A small image classifier, trained from scratch: norm layernorm.
Rows from block 5 of a small image classifier, named by matrix and row number. Rows with one number within an expert belong to one neuron, the router's apart. Each number is 128 + 24 x the weight over its row's rms, rounded and kept within 0 to 255. All counts start at 0. After the name is the row's rms in percent of the matrix's.
After each expert's rows are labels from the 100 images, of 14848, where the router gives the expert most weight on average: "top examples" is what is common among them. Only what is clearly more common there than usual is listed. The data: capsule endoscopy frames (Kvasir-Capsule).
# router: router (model.blocks.5.mlp.router.weight, 16x128, trained with AdamW), inputs 64-127
# up: expert up (model.blocks.5.mlp.up, 16x256x128), inputs 64-127
# down: expert down (model.blocks.5.mlp.down, 16x128x256, transposed), outputs 64-127

# expert 7
router.7 096 [147 164 134 112 150  99 166 128 157  85 144 147 163 172 116 115 126  96 121 175 133 121 148 134 140  96 179  88 125 111  78 111 131  92 174  82 142  68 147 142 116 136 137 132 126 116 159 137 107 116 168  93 124 120 137 134 134 111 152 119  85 110 127 147]
up.0 084 [ 91  81 144 135 125 167 151 124  66 160 115 170 114 134 145 102 121 143 117 156 170 131  96 109 101 146  75 158 154  92 151 140 131 112 127 147 113 134 107 128 157 119 110 179 167 138 121  92 123 169 138 122 139 144 125 116 106 112  97  95 117 136 139 115]
down.0 094 [116 134 148  52 148  98 159 117 116 174 131 142 140 153 140 158 111 125 142 146 104 144 141 142 147 104 123 129 125  86 131 136 104 115 108 124 123 127 127  82 147 118 165 157 122 115 151 123 132 116 121 119 129 115 169 107 136 164  99 173 118 157 137 140]
up.1 060 [163 147 136 152 125 134 179 135 130 123 184 104 141 138 150 109 130 122 104 126 108 110 159 152 115 127 115 156 123 110 135 146 157 155 129 129 166 164 137 113 134  99 139 155  48 134 137  70 110 129 130 169 100 133 130 142 145 135 150 124 113 108 153  80]
down.1 080 [140 156 173 136 147 123 133 110 114 124 131 157 155 161 104 104 145 109 177  96  82 140 137 102 119 111 160 124 124 144 125 154 144 146 103 113 146 121 119  87 163 133 127 124 154 163 147 165 151 131 158 139 160 114 126 130 143 128 151  73 120 149 164  85]
up.2 143 [130 103 163 125 106 141  95 129 134 100 127 115 119 132 128 177  96 130 160 123 116 120 142 108 159 182 106 155 115 157 130 104 168 106 112 151 169  99  87 151 145 131 142 147 140  99 147 132 123 141 126 116 143 134 138 139  90 159 161 136 141 123 129 142]
down.2 114 [161 132 150 122 165 127 133 114 125 109  87 134 123 120 129 125 139 112 129  66 125 130 114  94 124  92 132 135 158 129  96 145 103 155 145 117 123 111 136 109 133 142  78  89 131 135 152 176 152 141 148 103 125 137 149 121 133 150 107 129 163 137 135 120]
up.3 109 [171 125 118 104 139 147 132 138 127 140 112  96 118 118 125 138 125 172 127 153 134 120 119 150 142 120 120 137 182 117 172 158  87 148 125 137 111 136  81 120 141 124 190 128 133 132 105 157 124 149 105 129  76 127 102  87 125 130 108  90 126  88 135 134]
down.3 110 [139 148 132 112 107 108 118 156 131 133 120 147 103  86 127 143 131 130 124 127 123 160 107 143 182 154 127 126 139 140 143  91 166 122 119 143 112 155 152 118 122  93  71 155 135 169 125 128 137  97 166 148 128 165 116  84 117 100 149 148  85 103 145 157]
up.4 083 [116 120  96 137 109 135 125  88 131 120  98 104 130 113 154 149 116 152 149 108 130 120 164 146 128 188 106 132 147 153 172 127 117 113 128 122 107 119 126 163 136 136 143 151  92 127 118 160 123 144 151  89 158 125 133 156 125 166 121 130 108 103 159  64]
down.4 089 [123 129 145 148 143 101 134 116 142 137 108  94 123 146 146 125 119 168 130 157 151 113 155 103 158 120 153 132 163  89 153 144 100 125 130 125 123 150 144 157 177 143 131 105  90 172 124 110  97 161 155 121 161 100 150 147 113 122 109 135 166 141 107 162]
top examples: finding: reduced mucosal view

# expert 1
router.1 100 [119 104 133 124 154 158 141 129 121 162 123 160 169 110 143 135 102  81 186 171 156 158 109 125 107 124  82 125 155 156 101  85 134 163 121 111 137 128 142 128 117 108 158 128 117 110 160 101  89 111 128 110 107 137 160 104 148 123  77 166 124 134 111 186]
up.0 098 [116 118 125 102 152 124 131 154 108  84 101 124 139 117 161 114 127 141 153 114  88 155 125 138  94 138 118 118 143 161 144 175 133 110  98  81 122 110 138 153 159 154 132 134 158  94 157 151 111  73 125 117 163 115 136 100 100 131 134 109 102 123  86 120]
down.0 102 [127 160 124 150  91  90 146 159  72 127 154 131 161  87 136 123  88 137  98 147 117  78 149 114 139 122 121  91  86 143 121  99 203 115 156 135 124 124 103 154 160 127 100 126 169 124 101 125  83 125 111 140 129 137 131 140 183 128 118 146 138  90 114 165]
up.1 124 [118 138 130 120  94 147 162 136 164 156 103 165 102 120 106 130 154 146 143 122  94  72 155 130 116 135 127 144 158 169 136 134 122 145 105 117 136  91 145  80 110 173 119 110 114 105 138 110  87 130 120 135 166 119  92 126 120 143 132 112  97 151 118 100]
down.1 130 [109 151 127 121 122 137 117  75 149  64 110 134  79 143  88 162 104 116 100 157  94 143 142 148 132 144  88 111 146 108 135 143 113 123 148 163 128 139 126 109 163  80 126 141 147 137 137 120  98 123  86 140 126 119 114 135 182 134 158 156 153 144 144  99]
up.2 063 [150 129 151 139 121 115 145 120 141 125 149 144 117  85 111 123  64 121 136  98 149 113 132 116 152  97 144 146 114  82 145 179 163 103 147 139 121 119  94 117 121 144 145  98 120 121  73 105 178 124 156 138 165 116 120 147 160 113 106 126 146 104 156 106]
down.2 082 [114 129 124 120 128 101 102 113 150 150 132 117 112 106  98 143 125 122 100 125 134 113 111 150 101 125 109 124 109 160 145 141 121 164 130 159 136 142 145 131 165 154 138 118 142  76 150 109 168 114  84  82 150  93 171 116 116 136  93 150  86 117 148 126]
up.3 073 [131 122 145 108 138 158 100  87 139 158 122  77  92 103  89 128 160 120 138 131 139 128 137 113 127 160 160 146 122 168 160 130 166 137 156 116 141 113  98 146 148 118 118  82 131 166  91 150 126 132 141  98 160 108 124 107 133 138 108 115 119 114  87 180]
down.3 087 [122 144 150 128 130 125 141 138 124 114 127 144 117 116 128 145 151  89 103 142 164 147 127 155 140 121  84 153 123 161 107 145 110 133 148 111 120 117 100 124 113 161 138 116 129 126 141 116 126  81 130 125 124 132 108 158 146 151 144  89 116 110 134 109]
up.4 187 [ 81 158  79 182 121 160 132 133 150 139 131  97 133 112 157 124 157  92 118  92  89 142 130 165 102 143 124 139  99 164 135 150 119 161  99 123 151  71 103 135 143 125 146 133 150 138 103 143 134  97  92 145 114 125 156 137 143 132  95 169 121 128 123 107]
down.4 140 [125 135 109 101 118 116 132 138 138 134 130 130 122  91 188 120 134 109 120 160 112 111 112 126 170 137 151 123 128 119 146 152 132 151 137 126 103  93 135 117 145  95 119 130 158 150 138 144 109 119 168  88 141 118 144  94 114 130 104 141 117 151  74 138]
top examples: finding: reduced mucosal view

# expert 8
router.8 097 [128 112  92 154 134 141 147 131  91 109  68 119 119  93 120 139 134 138  90 117 115 119 188 101 154 112 148 146  92 139 124 140 151 113 116 127 143 163  73 142 147 128 131 125 126 151  97 119 157 146 104 139 149 130 159 127 120 110 125 107 120 140 136  92]
up.23 139 [136 118 142 168 161 106 114 126 133 111 195 168 155 115 150 129 136  98 183 129 140 112  74 168 124 111 141 122 121 125 161 131 109 159 122 127  92 183 106 124 124 133 137  83  97 108 145 105 176 135 127 106 124  95  85 137 162 124 183  84 150 111  99 143]
down.23 130 [149 127 118 130 105 135 124 108 120 101  66 121 155 138 121 172 118 133 149 141  85 111 153 106 116 126 138  98 120 181 150 149 136 146 126 145 129  88 104 158 130 133 117 145 161 110 114  93 115 135 143 171 154 109 152 125 130 105 152 151 149 147 109 113]
up.24 100 [104 156 146  85 104 127  91 108 163 140 121 167 132 144 121 158  84 157 144 131 157 123 126  88 127 150 119 131 142  86 119 105 134 122 164 125 123 104  85 107 112 142 128 124 111 148 105 178 136 141  66  90 158 107 142  89 134  97 160 155 153 160 174  95]
down.24 105 [117 171 118  76 132 123  97 197 173 128 115 120 145 154 106 155 121 159 100 144 110 103 100 133 153  89 106 174 117 141 115 150 144 113 170 139 103 137 167 115 129 101 122 135 147 130 119 115 111 112  82 128 153 156 125 145 127 145 141 126 107 102 152  77]
up.25 107 [122 168 126 150 104 116 134 129 136 106 151 133 120 138 139 126 145 140 130 132 129 121 137 125 137 122  85 167 110 165  98 163 151  86 113 147 123 118  88 135 162 144 151  89 135 111 134  81 143 141 103 133 126 129 154 127 126 135 117 146  99 122 152 153]
down.25 114 [148 103 108 144  90 123 138 106 107 137 162  82 167 126 148 134 144 146 104  98 139 163 160 111 144 156 141 118 100 107  93 163 115  96 118  87 141 130 109 112 112 144 128 112  97 136 152 115 152 156 155 131 138 158 147 102 112 128 170 133 121  58 158 130]
up.26 171 [169 147 127 143 143  93 103 112 119  85 152  84  98 120 143 160 143 127 119 137 120 153 109 118 178 123 164 142  99 119 150 158 117 130 182 136 109 119 154 123 119 160 121 117 125 144 114 155 155 124 117 130 129 119 154 157 148 121 143 128 113  93 134 126]
down.26 141 [167 123 143 151 106 154 115  82 153 126 142 155 124 144 129 148 105 115 132 136 169 111 137 110 179 134 108 120 151 141 133 105 124 155 127  88 141 144 104 105 150 150 136 157 150 118  71 139 102 144 117 103 126  84 118 118 115  97 120 140 100 174  76 141]
up.27 057 [155 116 117 152 108 115 105 183 154 169 126 148 132 121 130  62 146 123 133 135 149 176 143 155 127 130 146 194 135 140 170  89 108 121 162  88 170 181 119 144 104 126 139 161  90 137 143 122 131  82 119 125 107 130 104 145 100 108 116 135 100 117 169 159]
down.27 073 [139 138 146 123 109  77 150 123 105  94 122  79 118 133 168 139 155 108 113 161 131 140 101 140 176 101 162 171 138 154  97 113 111 129 108 165 125  86 150 119 161 166 113 118 136 120 201 114 143 103 140 116 135 138  85 127 150 161 120 159 162 142 121 145]
top examples: finding: pylorus

# expert 3
router.3 109 [180 117 105 133 120 110 150 103 118 130 138 115 122  93 106 105 144 143 124  84  79 103 118 164 106 146 168 123 123 128 167  93 124 136 133 151  95  96 104 166 133 111 133 133 131 107 111 114 118 172 145 111 157 105  87 118 122 161 135  79 161 118 106 108]
up.23 105 [125 145  88 143 117 126 162 133 141 120 112 126 149  93  65 124 150 129 137 118 160 122 150 133 146 115 120 118 114 182 134 162 162 125 157 167 125 158 153  98 111 138 150 117 155 191 120 187 159 172 119 154 137 124 141 121  92 115 123 107 145 106 127 141]
down.23 113 [100 122 135 135 152 167 122 132 160 144 145 141 128 114 134 110 143 132  67 107 134 117 148  97 159  80 138  74 117 129 152 145  98 130 151 117 165 105 109 117 101 134 120 139 120 108 130 175 150 184 126 106 151  93  84 136 181 130 112 119 134 133 182 155]
up.24 066 [144 142 179 102 152 117 147 106 143  99 125  95 162 121 120 198 131 106 147 147 161 130 109 102 125 133 123 113 125 140 169 123  91  98 168 159 111 136 143 127 129 126 120 116 127 112 182 140 108 171 176 145 112 118 141 112  96 105 138 135  95 133  89 150]
down.24 075 [138 128 122 108 137 192 134 116 136 138 127 152  78 105 146 148  79 127 155 140 105 138 162 131 136  81 153 121 149 114 142  70 134 129  90 142  91 156 116 182 193 114 147 142 118 170 116 180 101 134 133 132 149 147 118 146  98 131 141 119 101 108 117 139]
up.25 118 [104 141 126 112 108 151 119 171  76  95 139 130 136  75 151 113 146 130 107 122 125 110 143 156 120 135 113 157 135 130 133 166 142 151 142 151 110 128  97 133 126 174 101 147 114 110 104 142 143 123 136 152 155 110 142 166 166 106 110 131 103 102 159 191]
down.25 126 [142 131 122 115  90 139 120 138 116 120 148 120 136 128 144 146 126 139 115 148 132 200 146  57  91 153 130  82 117 124 106 121 112 122 117 101 133 172 157 102 117 131 123 160  78  89 170 116 130 162 190 141 129 142 109 129 110 106 140 116 107 133 157 174]
up.26 098 [104 126  96 119  99 149 127 101 128  78 140 130 102 144  90 128 104 140 116 150 139  90 140 131 124 154 137 133 127 138 123 144 155 147  86 120 138 162 109 145 122 108 126 111 173 149 149 139 121  89 128 107 125 142 140 130 127 151 138 119 111 151 104 136]
down.26 103 [144 150 155 147  94 124 109 134 141 137 124 112 123 135  74 115  98  77 134 133 144 110  98 134 128 109  97 103 127 142 121 117 144 125 154 122 158 105 125 137 144 152 135 102 117 109 108 135 129 123 152 104 118  98 110 152 123 132  79 125 121 145 128 131]
up.27 081 [151  93  91 110 152 164 115 108 146 131 130  97 118 137 109 104 136 138 143 122  83 137 138 144  98 116 151 131 136 149 136 161 141  85 123 142 132 123  83 130 153 126 135  97 100 137 111 116 196 121 115 130  80  95 141  99 143  99 139 127 115 105 107  97]
down.27 096 [120 151 124 172  85 159 155  85 148 109 142 131 138 145 155 105 136 102 159 122 189 135  90 127 134 115 130 114 146 136 108 146 118  85 100 153 101 135 152 128  84 140 115  95 141 143  86 179 142 109 113 109 130 153 107 113 140 117 125 114 140 144 163 142]
top examples: finding: erosion

# expert 10
router.10 100 [122 117  77 162  97 129 121 143 130 168 160 162 161 162 144 104 101 115 136 102 121 160 133  99  97 106 124  87 164 109 124 107 129 142 152 154 141 130 136  95 130 121 173 102 133 168 139 107 142 160 130 125 126 163 143  86 138 136 145 111 150 102 124 123]
up.0 198 [109 146 128 134 123 131 119 138 133 140 137 104 106 140 141 118  99 161 137  75 101  82 126 133  81 158 184 137 120 141 106 136 142 164 147 149 119 117 117 122  83 135 143 100 130 131 157 123 115 136  79 119 157 121 122 110 138  93 178 112 180 186 106  98]
down.0 152 [128 168 113 134  90 109 125 125 155 135 124 142 120 105 160 120 135 132  97  86 128 107 125 149  84 117 132 149 120 159 162 140 131 122 145 144 141  98 143 136 158 129 102  87 113 107 141 116 109 116 112  88 156 174 132 113 171  99 176 159 141 117  68 118]
up.1 110 [134 122 126  98 132 106 164 127 143 138 151 127 115 149 133 166 134 110 112 115 156 151 113  99 160  69  93 104 108 147 158 133 125 131 131 164 123 131 140  83  92 179 124 147 126 117 141 116 107 148 113 155 128 109  78 169 155 105 102 131 119 130 173  68]
down.1 121 [135 157 116 123 128  97 121  98 123 140  86  95 164 119 110 140 103 154 108 133 117 136 127 124 135 143 133 134 179 123 117 120  81 108 131 101 157 146 138 132 134 120 125 145 148 129  59 133 160 116  90 129 132 112 122 157 158 119 102  89 134 101 127 118]
up.2 101 [101 112  79 110 168 122  84 156 140 135 154 138  92  80 137 160 162  98  79  78 107 145 152 150 123 153 158 139  80 144 123 148 109 127 134 152  98 128 158 116 150 167 140 144 169 122 103 116  90 127  88 106  94 161 115 118  81 148 126 112 119 132 118 103]
down.2 102 [141 140 137 101 128 128 129 131 115 126 162 144 142 112  88  62 202 157 144 150 150 125 119 140 146 156 153 129 161 107 130 123 108 127 143 156 121 112  75  88 154 112 124 129 180 134 148 128 124 115 125 133 124 139 109  75 173 135 122 137 145  99  76 140]
up.3 067 [156 105 120 129 137 144  90 118 121 118 128 131 116  89 130 141 110 142 128 105 115 161 145 110  99 154 149 129  74 163 174 116 140 134 130 145  86 140 162 105  92 121  89  93 161 126 116 172 153 104 100 111 132 151  93 124 119 131 168 149 116 161 104 121]
down.3 080 [141 137 138 107 138  97 186 133 107  79 133 143 140 135 136  98 106 153 141  95 177 120 126 144 133 140 139 154 136  98 155 100 115 128 167 127  83 165 133 133 139 126 132 112 177 149 105 135 145 125 117 137 152 144 116 148 145 104 142 114 124  88 127 171]
up.4 116 [147 132 140 148 111 178 179 174 109 137 123 126 101 172 101 130 120 123 102 150 127 137 165 124 148 165 177  97  90 171 111 115  96 149 139 165 137 106 142 123 110 139 146 122 138 155 110 144 129 115 113 122 109  84  82 174 131 144 128 162 103 117 119 176]
down.4 106 [127 160 156 131 132 126 138 122 117 117 121 100 142 121 104 116 141  97 128 153  99  84 123 136 145 178 171 138 133  85  98 109 115 183 127 106 161 130 128 132  90 109 154 141 128 115 137 110 133 143 159 109 106 127 147 128 135 100 129 152 101 203  81  99]
top examples: finding: ileocecal valve

# expert 13
router.13 096 [143 135 164 118 150 107 157 102 138 148 110 121 136 129 151 127 115 125 146 143 102 144 157 157 107 122  60 105 109 128 119 104 132 160 125 128 131 167 158  96 147 154 167 113 119  98 148 148 135  96  92 137 117 151 173 143 148 112 102 122 219 140 139 177]
up.14 074 [110 129 110 170 116 145 104 116 159 164  98 142 122 118 170  77 134 133 165 113 100 124 136 153 114 143 174 134 156 141 130  89 132 102 158 159  84 170 114 102 122  98 135 142  75 136  86 109 100 123 146  81 154  86 116 125 172 167 117 113 110 135 163 132]
down.14 083 [143 112 183 144 104 122 103 152  95 102 169 135 181 130 133 151 128  97  66 106 106 111 111 126 128 136 128 143 109  78 129 125 132  77 155 130 144 149 120 150 145 144  88  92 167 116 105 145 167 152 159 118 135  95 142 138 161  97 117 135  90 131 123  96]
up.15 092 [ 92  98 122 126 143 138 106 156 143 100  93 110 132 121 138 119  94 122 111 133 152 149 157 128 103 105 112 110  89 122 133 164 113 180 113  94 155 122 120 204 141 143 152 142 111  92 134 114 117  66 166 113  93 131 107 118 142 113 154 137 108 104 172 120]
down.15 089 [103 129  93 123 151 117 105 122 101 135 136 101 121 128 116 126 195 111 169  95 142 116 153 116 146 130 155 150 193  94 131 113 154 126  99  96 112 156 157 109 156 145 104 130 128 105 112  81 137 106 107 102 135 121 150 135 130  49 123 132 139 129 103 151]
up.16 132 [166 104 180  90 131 107 144 164 128 113 131 166 114 143 111 117 109 114 125 144 102  92 156 161 114 194 141 115 113 154 134 122 139 130 153 146 169 140 134 104 133 130  97 134 118 141 103 154 143 124 129 132 166 107 130 103 130 127 108 137  70 138 138 111]
down.16 151 [132  94 151 125 126  90 117 118 147 179 122  94 129 132 119 137 137 113 142 148 152 128 110 140 141 140  92 132 160  85  73 132 130 119 130 147 119 129 119  97 145 156 136 127 206 155 138 140  96 109  77 128  90 131 142 133 118 149 129 144 124 139 126 157]
up.17 120 [ 89 135 146 158 139 148 111 129 151 143 141 127 113  65 158 129  87 184 132 128 156 125 131 102 161 123 176 110 107 109 150 162 131 122 103 125 118 144 153 126 123  93 126 139 122 170 129 121 135 124 123 110 171 118 127  97 125 126 160 120 125 143 111 144]
down.17 130 [144 111 134  80 138 169 171 128 109  99 125 103 164 116 145 118 144 174 145 139 123 162 126  97 149 101 154 140 105 172 139 134 127 127 127 111 117 115  69 180 106 157 127 153 149 132 102 163 136  96  95 145 150 135 149 133 110  98 168 108 140 138 112 148]
up.18 114 [153  92 104 141 152 133 111 135 135 141 165 137 196  94 105 100 159 117 156  92 147 165 128 108 121 154 164 172 126 137 118 152 139 113 142 113  89 117 106 122  95 116 119 131 115 121 131 114  91 123 102  92 140 106 163 135 143 127 137  90 164 132 114 146]
down.18 122 [103 116 172 179 149 117 112 167 120 117 114 112 142 142 100 135  98 117 117 140 164 141 112 155 122 115 136 133 123 113 102 120 183 124 166 109 152 112 105 166 108 143 128 132 131 122 115 142 134 171 133 119 159 137 103 110 101 103 113 157 118 131 130  75]
top examples: finding: ileocecal valve; finding: reduced mucosal view

# expert 15
router.15 096 [127 133  84 174 131 138 140 142 127  73 124  95 143 116 143 120 100 122  99 102 120 101 128 130  66 139 107 133 139 140 136 133 150 148 130 114 138 119 138  87 103  83 120 171 140 130 167 116 120 125 122 130 122 128 129 137 142  96 125 116 152 121 136 120]
up.23 073 [124 119 140 154 155  99 132  95 144 143  98 139 163 136  94 113 150 113 117 131 145 157 121 105  99 146 122  82 123 120 104 100 133 123 143 154 168 147 128 149 156 156 129 133 124 165 106 106 124 147 108 130 154 127 126 160 126  71 135 160  67 144 111  93]
down.23 082 [179  99 149 140 134 143 138 121 119 132  94 113 126 115  67 144 142 114 136 142 149 172 147 133 137 105 159  99 111 148 130 132 156 148  82 148  99 102 100  95  80  77 149 119 113 110 169 152 126 122 118 104 155 169 100 128 129 182 131  97 141 116 119 115]
up.24 149 [126 164 107 103 130  99  61 129 127  98 133 151 136 128 114 121 118 136 148 115 152 122 153 157 163  89 142 152  88 142 128 132 115 141 130 153  86 140 112  98 149 124 121 123 113 145 140 119 163 173 107  96 103 134 113 136 116 147 123 123 117 133 123  91]
down.24 127 [132 122 151 161 103 119 147  93 121 104 147  91 135 142 108 102 115  92  96 133 127 127 121 110 156 102 122 124 118 151 180 128 111 156 128 146 118  87 117 152 124 112 125 110 169 139 118 131 110 166 126 163 133  79 151  96 121 126 123 120 140 138 129 141]
up.25 096 [130 124 105 128 119  95 154  86 169 136 137 111 155 144 124 105 117 133  96  96 129 119 123 111 134 122 101  99 118 149 102 111 127 124 108 115 172 100 146 167 145 172  94 100 121 132 106 168 116 132 145 178 117 149 150 121 140 114 119 109 143 158 160 106]
down.25 111 [171 123 109 130  92 134 125 171 126 121 118 111 116 133 121 151 106 135 135 146 155 132 148 111 135 141 132 110 162 154 128 130 118  93 105 168 154 157 167 112 114 141 129 125  88 108  81 134 153  88 108 139 103 119 141 144 162 159 120 109 177 132 170 129]
up.26 102 [ 99 160 155 136 170  95 114 125  83 126 138 152 139 112 132 129 133 141 134 130 117 105 146 148 143 156 138  86 101 133 115 130 136 117 118 121 154 120 129 148 158 152  78 104 104 162 147 114 114 117 145 153 124 120 160  98  89 103 119 149 106 126 157 142]
down.26 108 [135  98 145 134 131 108 133  89 119 140 122 100 147 148  53 182 134 107 133 148 138 171  72 138 175 126 136 158 133 146 159 129 135 110 104 161 108 142 137 132  73 122 142 178 116 159 153 136 147 147 183 153 141 132 127 152 163 117 125 131  95 138 148 128]
up.27 082 [126 151 152  93 115  96 130  60 150 139 121 133 106 147 150 120 145 130 157 109 148 112  88 130 124 120 108 163 122 118 153 154 132  97 144 155 144 149 139 141 157 123 159 105  99 124 119 138  95 109 142 150 123 166 107 127 144 133 151  85  81 110 199 116]
down.27 089 [102  94 153 128 112 129 130 123 120 150 138  97  74 128 104 135 113 156 161 104 111 129 113  93 130 162 136 146 106 136 147 111 124  71  52 148 137 131  95 120 155 128 151 118 123 167  89 127 144 141 102 120 184 134 112 106 115 158 108 121 126 161 125 151]
top examples: finding: ileocecal valve

# expert 4
router.4 103 [144 123  96 137 153 154 124 141 149 147 112  94  75 113 136 169 168 116 147 147 129 124 108 183 163 115 121 124 138 116 113 134 147 115 129 137 125 110 126 177 120 108  78 123 140 143 144 130 160 125 130 116 149 127  95  82  93 161 101 141  92 156 108 101]
up.14 060 [158 144 124 157  89 120  93 148 132 104 123 125 142 113 132 111 117 125 117 121 110 156 110  89 115 106  84  95 143 131 179 119 140 112 154 179 112 169 122 106 146 119  75 158 116 113 143 126 179 174 144 141 137 153 131 128  83 138 169 136 145 155 169 125]
down.14 079 [ 97 142 133 163 164 132 109 132 129 114 160 112 133  92  75 153 134  51 127 126 138 145 134 111 116 119 135 133  94 140 169 167 105 111 109 121 135 148 126 111  91 156 139 167  90  96  75  96 107 151 119 161 116 138 110 107 122 151 156 150 106 174 131 109]
up.15 066 [144 141 148 137 148 111  95 119 132 116 100  78 136 140  93  88  91 137 180 187 174 142 121  82 109 156  95 148 104 133 129 132 125 133 117 113 131 157  96 136 117  91 126 143 122  97 178  93 132 110 161  73 142 115 151 119 106 124 154 128 119 167  95 131]
down.15 097 [158 166 141 116 155 154 140 182 121 115 111 111  79 105 133 108 146 127 151 141 193 112 114 101 131 156 105 130 126 147 143  89 126 111 108  88 146 123 185 145  99  96 195 121 132 121 133 129 142 155  80 126 147  94 134 103 136 116 123 138 146 118 134 158]
up.16 084 [ 94 110 153 134  97 125  95 110 133 117 114 157 120 121  93 129 159  94 139 175 114 110 160 138 157 145 150 112 133 138 138 110 114 151  91 152 143 136 116 112 112 132 143 105 104 153 112 111 129 134 168  90  90 154 112 132 167 140 141 112 130 163 126 128]
down.16 093 [100 111 131 119 150  79 123 166 139 125 145 122 117 153 160  79 131 116 102 126 142 139 122 116 124 149 119 143 112  95 115 102 128 162  64 197 112  89 116 111 148 122 141 128  87 116 111 124 125 118 124 167 126 131 116 133 134 157 151  96 146 123 119 118]
up.17 080 [153 166 142 145 151  82 129 128 114 116  98 139 137 163 142 113 107 110  78 113 112 140 148 140 130 138 160 135 117 149 131  79 104 128 104 214 144 143 171 163 132 123  86 139 108 166 126 137 100 109 117 145 155 121 173 129  71 140 117  81 130 115 154 133]
down.17 107 [155 176 130 128 145 139 151 113 152 158 111 151  97 101  96 130 108 114 178 151 158 135 127 122 127 143 147 180 162 103 122 128 145 137 120  74 138 151 118 141  92 129 154 118 107  97 136 117 124 153 123 136  92 117 147 100 125 119 158  87 148 137 157 120]
up.18 101 [123 143 159 134 198  71 135 124 148 124 121 132  96 145 148 100 109 120 149 188 106 139 137 179 143  81 123 121 132  94 151 175 109 126 145 131 137 123  93 142 133 121 103 172 138 109  76 133 123 128 152 130 145 107 123 155 135 137  98 147 134 148 113 149]
down.18 109 [141 143 107 113 115 149 143  72 148 138 139 152 125 132 144 132  96 131 118 105 133  99 102 126 118 179 127 119  72 112 118 144 163 123 100 130 145 140 134 113 118 130 141 148 107 132 124 128 135 116 136 162 118 131 143  93 141 148 112 107 102 122 134 114]
top examples: finding: angiectasia

# expert 11
router.11 098 [138 132 164 110 104 102 117 132  98 124 131 135  67 129 130 116 146 128 160 133 153 131  93 125 140 115 118 143 114 152 145 148 115  92 111 135 133 118 131 155 143 116 116 166 147 139 115 155 110 185 158  93 127 138 127 168  59 104 143 165 144 132  83 106]
up.0 113 [ 69 121 153 154 154 135 157 158 166 139 131 137 131 143 128 155 129 135 108 111 131 105 158 118  95 151 120 145 100 188 123 125 117 138 121 114 112 121 120 128 157 109 118  84 130  99 153 125 127 182 156 106 167 119  75 115  82 154 158 138 118 147 104 141]
down.0 118 [125 158 165 118 155 155 147 110 120 146 169 145 147 116 138 118 107 116 109 162 134 123 108 180 127 164 107  82 142 114 137 136 112 107 130  87 111 138  94 122 140 105 123 117 131 108 131 112  92 192  59 108 141 163 145 144 182 145 134  99 119 119 148 106]
up.1 079 [118  96 142 128 120 130 131 122 136 107 124  93 109 141 156 135 141 131 109 163 109 104 173 158 135 144  93 119 140 167 197  63 119 160 131 123  96 125 116 139 129 137 138 109  85 128 140 161 107 127 161  95  97 153 116  94 143 126 117 135 145 106 103 109]
down.1 095 [107 111 116 135 128 159 100 165 130 142 158 132 136 152 157 139 122 143 128 148 101 123  95  86 152 137  96 154 118 160 165 107 132 100 153 125  99  87 146  93 117  96 117 129  98 134  88 170 106 123 119 111 121  89  76 157 113 140  82 133 147 119 118 167]
up.2 083 [151 145 156 142  66 113 174 131 100 131 132  93 108 146 135 105 133 109 102 157 123 128 161 139 147 155 101 143 172 151 129 116 137  99 150 128 172 146 124 132 134  84 118 128 149 130 162  89 128 145 169 146 134 106 118 153 112 113 121 106 115 128 144 133]
down.2 102 [152 144  88 103 138 114 148 155  98 119  94 130 180  82 136 144 141 135 152 139 112 113  92 147 123 109 154 146  94 113 144 117 125 180 115  91 100  92 132 126 158 181 120 180 148 129 138 107  85 131 153 133 163 100 142  91 139 134 130 127 138 149 135  95]
up.3 069 [104  80 113 149 152 112 116 117 129 137 126 131 131 105 131  94 125 125 104 160  89 110 130 163 137 141 120 189 151 137 162  94 115 139 104 166 178 144 155 120 154 152 125 126 125 108 104 135 182  96  83 210 105 107 120 131 148 132 114 120 137 118 124 158]
down.3 088 [121 100 124 162 180 118  85 136 163 137 152 123 120 134 111 127  91 153 116 143 141 157 114 147  81 168 145 141 111 127 125 153  95  71 125 107 124 102 133 125 167 132 136 126 165 116 139 108 160 134 142 131 131  81 104 114 116 150 142 154 115 124 158 126]
up.4 116 [163 107 133 189 143 124 140 168 154 154 112 131 129 144 122 108 161  81 179  99 119 119 136 164 105 129 122 131 154  81 134 115 163 130 153 135 138 114 126  76 129 120 187 129 105  84 108 134 111 147 133 106 125 138  87 117 139 141 155  82 119 163  86 157]
down.4 096 [104 171  94 101 107  94 104 127 143 132 139 103 132 135 138 125 115 147 116 127  89 137  97 165 189 134 106 142 130 153 115 155 140 102 160 132 129 133 140 168 159  98 112 147 135 117  95 161 126 176 157 106  99 136 141  97 104  97  83 129 147 151 132 137]
top examples: finding: reduced mucosal view